Rows from block 9 of a small self-supervised audio encoder (BEST-RQ), named by matrix and row number. Rows with one number belong to one neuron. Each number is 50 + 10 x the weight over its row's rms, rounded and kept within 0 to 99. All counts start at 0.
After each neuron's rows are labels from the 100 clips, of 14848, where the neuron reaches its highest value: "strongest on" is what is common among them. Only what is clearly more common there than usual is listed. The data: read English sentences (LibriTTS-R).
# fc1: MLP up (model.blocks.9.mlp.fc1.weight, 512x128), inputs 0-127
# fc2: MLP down (model.blocks.9.mlp.fc2.weight, 128x512, transposed), outputs 0-127

fc1.146:76 52 42 52 25 59 41 54 50 56 61 51 58 50 47 51 59 54 64 54 44 49 38 37 41 29 51 42 52 58 65 60 48 64 52 55 46 57 47 50 37 43 51 40 40 69 24 40 64 46 67 64 64 40 51 68 49 49 45 53 38 64 40 47 53 43 65 58 47 48 56 52 50 55 39 69 46 47 63 58 53 60 39 49 63 52 37 47 45 44 44 40 43 42 37 25 55 59 44 58 47 50 38 39 57 54 62 61 41 60 74 38 56 40 44 39 31 50 42 51 61 59 49 50 54 46 48 37
fc2.146:63 71 43 62 57 47 53 61 37 53 51 42 46 50 54 45 49 53 59 59 43 52 46 50 43 60 53 46 29 40 47 50 52 54 54 54 54 46 52 57 05 44 43 39 58 49 48 46 34 45 55 44 61 58 53 57 46 58 59 56 56 56 49 46 52 38 43 38 72 41 44 39 56 37 44 43 47 58 53 51 47 52 46 54 56 64 53 44 46 62 28 57 76 36 34 48 28 45 41 58 43 48 65 58 41 47 55 57 52 34 52 34 57 44 45 40 43 57 37 45 58 41 74 49 27 52 49 61
strongest on: voice: female; the word "but"

fc1.461:46 59 30 52 39 38 54 54 45 52 58 56 55 42 62 42 56 67 59 73 49 48 71 59 53 53 44 71 54 74 44 44 63 42 42 46 38 55 44 47 49 59 71 30 45 44 59 60 39 41 32 48 59 50 49 62 48 51 34 51 61 56 64 53 36 49 73 53 54 37 47 64 39 43 42 29 57 46 41 59 55 59 37 62 50 36 50 44 41 51 47 64 43 50 68 37 55 36 59 46 41 39 61 40 49 52 48 57 48 53 71 44 49 54 47 53 48 38 43 45 39 70 57 41 62 47 52 47
fc2.461:56 40 56 43 30 45 58 44 43 47 44 62 61 31 45 28 50 61 48 63 39 62 56 55 59 54 70 51 81 56 48 67 64 44 51 53 29 49 46 34 40 35 54 54 48 56 63 50 38 42 60 55 52 45 45 67 46 49 51 52 32 29 41 46 65 48 48 51 52 30 56 52 44 63 49 33 52 43 49 55 59 57 35 70 57 50 48 50 58 38 64 38 57 54 53 43 50 46 36 33 63 49 54 48 59 44 44 46 54 70 61 44 46 51 55 45 46 39 33 63 47 55 51 61 57 62 62 44
strongest on: the word "he"

fc1.404:38 78 51 56 44 40 44 45 40 42 51 25 54 49 52 35 54 39 50 42 56 42 51 50 58 57 41 60 37 54 55 71 66 52 55 62 48 55 52 67 53 48 74 47 39 53 63 50 40 44 44 47 52 54 38 83 60 59 57 58 48 61 59 52 39 48 42 54 52 48 57 72 55 38 63 26 43 46 39 39 56 48 55 54 41 42 33 42 57 77 47 50 48 46 45 52 44 51 54 56 51 59 49 54 59 52 41 55 42 46 74 33 34 44 47 47 36 52 52 49 57 60 45 50 34 59 49 45
fc2.404:14 50 47 49 63 52 27 58 40 56 35 52 57 31 48 54 68 36 24 51 51 62 56 53 63 47 53 46 55 42 58 65 37 53 42 33 53 35 50 54 72 59 58 43 54 48 53 49 38 47 42 44 35 43 41 46 52 60 64 28 43 59 50 46 57 66 48 33 39 50 49 52 51 55 52 44 55 46 45 56 45 52 54 50 67 40 46 54 28 33 62 59 53 31 58 50 69 46 44 60 52 45 41 53 51 44 52 49 49 54 35 44 44 39 53 53 56 67 65 49 66 44 48 41 58 52 55 50
strongest on: voice: male

fc1.353:73 47 52 60 41 61 41 28 38 56 59 50 43 51 43 47 36 50 40 43 71 46 63 49 52 48 51 50 49 35 42 35 72 57 54 49 51 48 52 56 52 62 55 50 34 49 48 65 43 46 45 57 47 71 69 59 44 46 62 38 41 52 66 43 46 45 66 40 51 43 56 41 57 42 53 47 46 49 52 51 45 66 49 55 46 52 43 50 44 51 39 58 35 50 65 56 47 63 49 64 55 47 55 50 54 63 37 37 47 71 57 59 50 42 44 50 43 50 18 30 60 73 29 48 53 49 27 51
fc2.353:56 54 55 44 47 45 40 54 31 55 51 60 53 60 46 57 38 56 64 65 49 41 48 48 46 40 52 37 54 49 54 48 49 52 58 26 36 55 41 81 39 42 41 42 45 55 55 66 55 47 69 47 61 40 57 44 45 52 48 65 62 30 62 58 51 49 64 68 34 51 60 51 43 37 54 48 54 48 49 57 53 44 44 50 56 73 50 61 69 34 55 51 62 52 49 36 39 63 47 47 45 58 46 48 56 48 62 37 45 56 61 62 38 66 42 61 38 53 60 51 33 53 30 50 66 75 65 49
strongest on: the word "it"

fc1.55:66 62 45 61 36 48 41 50 58 54 62 40 58 48 54 52 64 46 52 37 31 41 49 42 34 61 69 65 51 45 44 71 35 54 35 47 53 51 64 58 45 44 65 40 34 48 54 74 59 60 45 47 55 49 47 56 50 46 59 67 70 53 66 71 41 51 51 48 44 39 42 57 51 44 44 47 32 39 52 44 51 44 39 47 48 46 56 42 39 61 35 50 52 45 50 53 57 38 27 32 49 61 63 39 55 63 37 46 37 48 47 67 54 65 47 51 56 52 37 22 51 47 42 55 62 53 49 54
fc2.55:36 27 64 58 49 48 57 45 46 61 49 59 57 55 51 54 39 61 71 22 51 59 59 53 41 62 59 56 58 49 39 52 62 45 55 46 46 51 47 44 49 53 52 46 47 74 39 32 74 42 55 57 50 48 43 47 30 62 61 39 55 44 60 43 45 60 57 40 59 66 42 43 53 43 42 50 32 35 46 50 38 43 55 51 56 57 55 50 51 33 46 45 36 33 70 51 52 56 60 63 43 68 46 54 29 54 30 48 54 58 44 56 51 49 37 39 64 52 46 43 59 70 55 45 45 46 34 48
strongest on: the word "he"

fc1.270:53 43 40 63 42 45 63 61 58 44 60 56 53 28 33 52 40 52 47 44 49 44 58 49 57 56 38 69 59 57 55 44 31 63 45 49 43 62 54 60 37 56 39 46 27 77 54 69 40 55 43 54 52 63 47 44 44 47 51 41 60 64 47 46 45 49 59 58 40 41 35 56 40 60 58 76 51 53 41 59 68 48 43 49 45 44 56 56 70 55 41 60 55 54 41 59 57 61 51 35 25 49 54 63 71 60 56 42 47 45 59 32 40 51 36 42 53 56 62 36 61 52 46 42 44 61 45 50
fc2.270:56 61 60 39 57 64 46 67 44 56 50 53 30 57 66 49 44 53 37 40 32 40 46 51 39 64 50 57 35 41 59 36 49 51 49 59 35 53 56 48 54 45 48 38 47 54 50 38 53 52 60 42 47 46 36 39 51 26 66 78 39 51 42 55 44 49 47 60 73 33 58 64 44 33 49 61 52 48 31 55 42 41 46 62 48 36 47 57 44 52 58 48 51 52 53 45 48 49 63 55 59 43 50 66 47 51 37 48 53 41 85 35 56 53 50 53 43 34 66 53 58 46 51 51 57 47 32 55
strongest on: voice: female

fc1.39:46 46 50 40 41 67 61 50 34 48 56 46 55 42 37 37 37 44 59 45 51 32 80 44 29 54 60 54 30 47 45 40 47 37 36 50 46 44 55 66 57 35 46 35 38 62 57 55 51 38 50 65 46 74 41 42 62 51 49 43 66 53 40 58 44 37 66 45 55 50 50 31 51 55 60 58 63 43 33 54 71 43 40 53 51 49 48 44 64 58 44 44 39 42 57 51 44 51 56 59 44 56 54 44 60 60 63 51 54 46 65 34 36 61 55 57 59 55 52 35 40 67 54 46 43 48 52 67
fc2.39:49 52 50 49 47 35 43 41 54 58 41 67 47 55 41 49 38 54 45 69 50 50 55 55 47 59 39 71 56 70 41 58 44 41 47 42 51 57 49 43 64 78 61 38 41 72 69 58 49 41 47 35 44 54 51 60 62 40 42 49 36 44 55 42 40 69 40 78 47 42 29 73 51 48 41 50 53 49 41 50 55 50 45 51 48 38 63 38 51 50 43 34 48 52 56 40 38 45 42 28 54 41 44 58 43 48 48 48 66 70 56 39 42 62 53 57 38 30 49 56 51 49 56 55 54 64 55 53
strongest on: voice: male