{"arch": "transformer", "model": "self-supervised audio encoder (BEST-RQ)", "dataset": "read English sentences (LibriTTS-R)", "train_examples": 15625, "n_mels": 64, "hop_length": 160, "input": "log_mel", "win_length": 512, "codebook_size": 1024, "mask_prob": 0.08, "norm": "layernorm", "norm_position": "pre", "hidden_act": "gelu", "mlp_ratio": 4, "head_dim": 16, "fused_qkv": false, "bias": "all", "qk_norm": false, "parallel_block": false, "inner_norm": false, "drop_path": 0.15, "subsampling": 4, "layers": 14, "width": 128, "positions": "learned", "init": "kaiming_normal", "residual_init": "none", "optimizer": "adamw", "learning_rate": 0.0016, "beta1": 0.9, "beta2": 0.999, "eps": 1e-06, "ema_decay": 0.999, "max_steps": 6100, "batch_size": 384, "epochs": 149.9, "lr_schedule": "wsd", "decay_fraction": 0.2, "final_lr_fraction": 0, "warmup_steps": 300, "weight_decay": 0.2}
Rows from block 2 of a small self-supervised audio encoder (BEST-RQ), named by matrix and row number. Rows with one number belong to one neuron. Each number is 200 + 20 x the weight over its row's rms, rounded and kept within 0 to 999. All counts start at 0.
After each neuron's rows are labels from the 100 clips, of 14848, where the neuron reaches its highest value: "strongest on" is what is common among them; "loudest band" is the band of the loudest frequency at the time of the peak. Only what is clearly more common there than usual is listed. The data: read English sentences (LibriTTS-R). In brackets: how many of the 100.
# fc1: MLP up (model.blocks.2.mlp.fc1.weight, 512x128), inputs 43-85
# fc2: MLP down (model.blocks.2.mlp.fc2.weight, 128x512, transposed), outputs 43-85

fc1.441,199,203,212,172,224,185,199,187,198,196,184,212,200,206,194,213,192,193,184,214,192,165,184,164,197,218,193,166,220,217,186,202,169,174,196,210,213,195,200,216,176,199,216
fc2.441,190,214,171,197,173,196,213,196,199,220,184,220,211,228,204,175,216,221,186,210,205,165,205,172,191,232,219,205,201,192,167,194,187,200,200,189,193,197,196,189,208,178,174
strongest on: voice: female (81)
loudest band: 250 to 500 Hz (31)

fc1.292,190,234,201,202,175,189,196,207,199,200,181,194,181,219,214,181,223,202,180,242,198,174,186,178,216,167,217,196,201,156,218,216,178,215,194,206,213,232,212,178,216,202,246
fc2.292,199,198,234,205,152,208,210,198,196,208,229,206,192,208,202,225,196,232,189,187,220,208,192,180,217,198,193,207,210,221,199,216,173,113,185,187,211,203,171,207,182,201,195
strongest on: voice: female (94)
loudest band: 4000 to 8000 Hz (35)

fc1.470,182,178,179,209,170,179,187,174,219,179,205,204,197,216,188,199,219,211,211,205,226,214,193,180,194,182,200,187,225,194,191,212,178,219,220,196,244,227,233,216,196,168,203
fc2.470,149,185,203,190,196,240,183,210,226,243,193,194,166,200,206,196,232,193,179,188,217,201,192,171,153,227,172,199,193,180,207,195,186,211,220,234,227,235,185,235,205,169,202
strongest on: voice: female (86)
loudest band: 250 to 500 Hz (50); 500 to 1000 Hz (25)

fc1.286,245,197,192,196,190,196,194,176,208,184,183,241,235,214,221,192,190,187,257,194,222,156,209,227,240,196,180,203,223,196,182,194,211,200,188,173,184,183,174,185,191,189,223
fc2.286,190,212,193,177,180,173,167,204,177,162,195,197,223,202,241,199,199,202,243,188,162,191,193,186,187,184,237,228,184,207,182,211,196,209,194,175,160,201,216,210,189,177,197
strongest on: the word "you" (36)
loudest band: 250 to 500 Hz (43)

fc1.47,237,206,181,173,224,198,171,195,197,186,232,211,212,227,171,236,188,179,183,203,194,202,199,189,188,222,215,239,229,201,205,222,173,206,159,186,216,193,211,219,213,180,161
fc2.47,215,226,188,209,198,226,211,184,186,200,218,222,191,189,220,206,240,181,200,210,191,208,213,158,216,234,194,201,176,205,213,153,186,191,189,232,222,226,190,234,185,175,197
strongest on: voice: male (79)
loudest band: 250 to 500 Hz (69)

fc1.443,192,212,193,196,220,191,200,224,180,199,240,189,194,234,201,212,189,203,168,198,193,215,145,209,223,195,170,235,215,207,204,181,182,195,170,165,206,167,213,185,216,199,211
fc2.443,197,233,220,184,192,197,206,203,176,173,197,230,219,182,222,216,177,192,189,213,194,206,242,195,174,233,180,210,171,229,215,189,180,194,204,192,220,205,195,199,181,176,209
strongest on: voice: male (99)
loudest band: 250 to 500 Hz (32)

fc1.351,203,171,199,191,196,166,179,171,215,218,171,214,219,177,192,204,202,178,217,209,175,140,214,236,219,194,196,172,223,213,188,212,204,189,185,197,188,227,200,199,243,175,204
fc2.351,192,206,181,228,189,183,153,186,224,191,206,239,182,202,227,215,190,185,228,195,196,160,180,195,186,182,221,202,212,205,175,217,228,185,174,200,201,222,184,211,207,198,225
strongest on: voice: female (97)
loudest band: 250 to 500 Hz (37)

fc1.257,194,171,196,179,200,198,158,229,227,209,227,147,193,227,211,181,203,210,178,175,203,196,151,207,187,202,187,229,190,178,186,206,228,210,208,229,182,168,184,205,191,186,219
fc2.257,196,207,201,212,219,189,193,227,204,259,181,191,202,202,140,195,240,228,184,219,189,181,212,214,198,201,162,209,186,219,199,210,233,180,168,186,182,164,205,181,196,187,193
strongest on: voice: male (80)
loudest band: 250 to 500 Hz (40); 500 to 1000 Hz (26)

fc1.109,222,211,248,202,225,202,214,229,225,209,196,196,180,223,188,164,173,196,232,190,222,171,190,192,157,183,198,181,179,200,184,183,203,192,178,192,216,206,213,214,224,177,210
fc2.109,237,204,170,216,211,168,227,227,203,196,200,196,189,210,227,188,197,233,199,191,214,192,203,200,212,219,228,201,222,208,180,187,192,213,206,223,185,200,182,198,221,190,199
strongest on: voice: female (93)
loudest band: 4000 to 8000 Hz (79)

fc1.139,238,230,202,176,155,231,219,180,221,198,172,192,210,178,183,215,220,202,224,208,185,222,202,208,183,190,159,191,190,232,233,222,201,209,214,220,186,205,210,230,186,176,215
fc2.139,219,226,190,220,232,187,224,165,207,165,227,224,193,184,187,195,178,169,203,188,181,189,213,172,181,232,220,230,182,214,237,176,212,174,177,206,217,210,196,197,184,204,246
strongest on: voice: male (79)
loudest band: 500 to 1000 Hz (26)

fc1.290,202,197,227,218,204,172,184,171,218,184,212,228,207,192,176,198,217,172,181,201,194,210,201,188,191,206,209,199,229,207,202,203,206,204,180,196,221,211,205,183,187,194,175
fc2.290,226,214,212,197,224,182,227,232,222,172,193,192,185,198,218,189,202,200,193,182,234,187,209,174,208,210,205,218,185,179,214,233,172,204,214,151,206,204,186,199,202,169,192
strongest on: voice: male (73)
loudest band: 2000 to 4000 Hz (41)

fc1.177,243,173,199,203,197,189,150,195,206,219,237,182,244,206,207,211,196,211,188,193,192,195,172,216,189,178,193,232,234,183,196,184,201,206,216,175,216,197,236,166,219,227,190
fc2.177,213,168,227,198,199,183,156,186,169,219,210,234,224,207,209,163,207,200,173,205,167,192,208,194,212,184,203,217,217,214,197,216,245,226,194,207,189,171,211,234,197,205,191
strongest on: voice: female (95)
loudest band: 250 to 500 Hz (36); 500 to 1000 Hz (34)

fc1.430,193,165,218,197,186,176,203,212,197,192,239,218,178,190,199,187,197,189,210,200,207,202,208,257,215,215,184,200,205,205,178,202,175,206,205,249,250,238,228,223,195,154,198
fc2.430,202,203,206,234,210,212,188,171,202,212,216,214,179,207,202,198,187,170,183,188,206,190,221,167,174,189,169,155,217,194,202,179,216,170,173,224,205,188,205,206,184,193,194
strongest on: voice: female (91)
loudest band: 250 to 500 Hz (33)

fc1.74,192,180,209,163,177,178,190,214,219,187,199,221,219,206,203,175,223,206,172,215,205,196,170,188,239,204,190,218,201,186,207,209,177,241,213,255,168,204,183,208,232,177,231
fc2.74,185,186,204,188,239,202,207,206,199,197,214,168,212,200,179,193,226,237,198,226,200,218,219,196,169,178,133,201,189,191,177,197,218,188,196,192,219,202,183,202,189,196,204
strongest on: voice: male (89)
loudest band: 250 to 500 Hz (37)

fc1.98,195,186,191,191,205,189,199,225,203,179,208,197,255,192,219,203,182,170,180,189,191,188,182,202,196,221,241,199,243,194,225,193,223,197,204,205,174,189,232,231,202,162,215
fc2.98,190,224,196,208,200,207,203,208,152,213,184,205,209,201,208,226,236,182,186,198,227,172,176,198,192,215,186,217,222,203,170,212,220,192,228,208,185,199,186,212,206,174,197
strongest on: the word "she" (40)
loudest band: 2000 to 4000 Hz (55); 4000 to 8000 Hz (42)

fc1.23,214,209,190,237,183,209,170,210,204,245,182,216,184,214,209,215,213,200,204,203,246,173,192,203,258,176,166,189,206,169,191,174,211,201,212,213,210,182,156,241,237,187,175
fc2.23,237,178,199,213,188,196,200,197,198,190,210,204,214,198,199,197,225,197,211,190,203,187,200,216,208,172,213,194,259,177,195,183,215,240,205,190,212,229,217,221,171,234,220
strongest on: voice: female (79)
loudest band: 250 to 500 Hz (82)