Weights of a small self-supervised audio encoder (BEST-RQ): 149.9 epochs.
Rows from block 8 of a small self-supervised audio encoder (BEST-RQ), named by matrix and row number. Rows with one number belong to one neuron. Each number is 128 + 24 x the weight over its row's rms, rounded and kept within 0 to 255. All counts start at 0.
After each neuron's rows are labels from the 100 clips, of 14848, where the neuron reaches its highest value: "responds to" is what is common among them; "loudest" is the band of the loudest frequency at the time of the peak. Only what is clearly more common there than usual is listed. The data: read English sentences (LibriTTS-R).
# fc1: MLP up (model.blocks.8.mlp.fc1.weight, 512x128), inputs 0-42
# fc2: MLP down (model.blocks.8.mlp.fc2.weight, 128x512, transposed), outputs 0-42

fc1.258 [161 112 150 138 167 126 118 127 143 134 140 116 152 129 104 123 106 145 153  91 138  44 133 174  85 130 148 136 137 151 119 174 131 108 106 161 113 125 140 136 116 178 148]
fc2.258 [130 133 103 170 159 129  83 163 138 109 148 117  87 141 137 114 164  90 125  87 120 135 119  95 110 107 142 123 104 181 113 169 121 108 103 157 135  97 131 144 120 147 118]
responds to: voice: female
loudest: 500 to 1000 Hz

fc1.123 [169 114 100 151  71 156 141 108 125 118 137 101 139 125 137 157  94 157 128  85 129 153 195 151  68 166 150 135 108 142 107 101 145 108 124 157 119 134 162 138  89 142 168]
fc2.123 [119 103 112 138 149 112 102 166 126 108 133 141 112 107 118 132 110 121  87 134 139 168 152 168 117 113 161 162 117 133 156 127 103 158 133 104 171 106 158 124  92 167 162]
responds to: voice: male
loudest: 250 to 500 Hz

fc1.443 [139 178  86 144 126 106 172 142 141 105 118 121 151 149 177 120 109 123 118 132 154  87 128 139 111 137 117 122 107 137 119 175 102 117  81 135 104 169 129 121 117 121 185]
fc2.443 [157 139 162 148 123 157 137 146 105 125 150 132  89  91 104 146 152 123 160 140 110 122 104 141  94 156 144  68 138 114 122  96 141 138 144 117 143 107 141 120 181 110  98]
responds to: voice: female
loudest: 250 to 500 Hz

fc1.36 [131 151 131 143 119  92 126 120 157 161 123 115 116 120 110 107 106 125 132 102 115 123 127 148 157 142 137 146 124 145 137 133 140  69  94 119 120 128 121 121 135 119 112]
fc2.36 [137 147 155 127 117 121 114 139 109 121 116  93  94 128 161 137 131 120  81 167 110 130 139 150 117 149  93 166 104 151 156 117 132 135 153 136 139 114 121 138 132 147 124]
responds to: the word "all"
loudest: 250 to 500 Hz; 500 to 1000 Hz

fc1.125 [122 112 139 122 126 110 154 126 118 120 113 136 158 131 141 119 138 115 166 135 111 110 137 117 160 137 148 143 107 124 121 152 167 145 117 145  96 105 129 151 110 143 150]
fc2.125 [103 133 101 122 144 121 153 178  71 147  84 120 160 133 114 148 145 157 137 106 187  95 126 117 124 135 149 120  95 113 137 148 125 100 105 160 115 130 110 100 156 120 155]
responds to: voice: female
loudest: 500 to 1000 Hz

fc1.302 [134 161 104 153 119 131 152 133 143 128 157 153 141 138 146 143 125  77 139 101 136 119 142 154 122 158 113  93 138 136 117 147 110 145 141 106 109 135 143 123 100 161 132]
fc2.302 [152  90 123 130  73 153 143 137  99 154 138 108 128 110 121 135  96 136 156 128 126  97 120 114 114 144 111 146 154  91 142  61 166 131 109 162 113 130 155 113 157 122 122]
responds to: voice: female
loudest: 250 to 500 Hz

fc1.402 [163 156  75 129 107 167 132 113 110 129 126 133 148 163 123  96 129 138 171  90  97  81 155 131 146 119 132 147 156 131 132 115 136  94 124 115 134 150 135 142 125 137 101]
fc2.402 [114 147 155 120 147 131 122 138 136 115 126 178 180  87 138 131 143 154 161 136  90 126 112 130 173 151 143 118 137 147 132 150 117 143 113 121 131 129 141  94  94 121  86]
responds to: voice: male
loudest: 4000 to 8000 Hz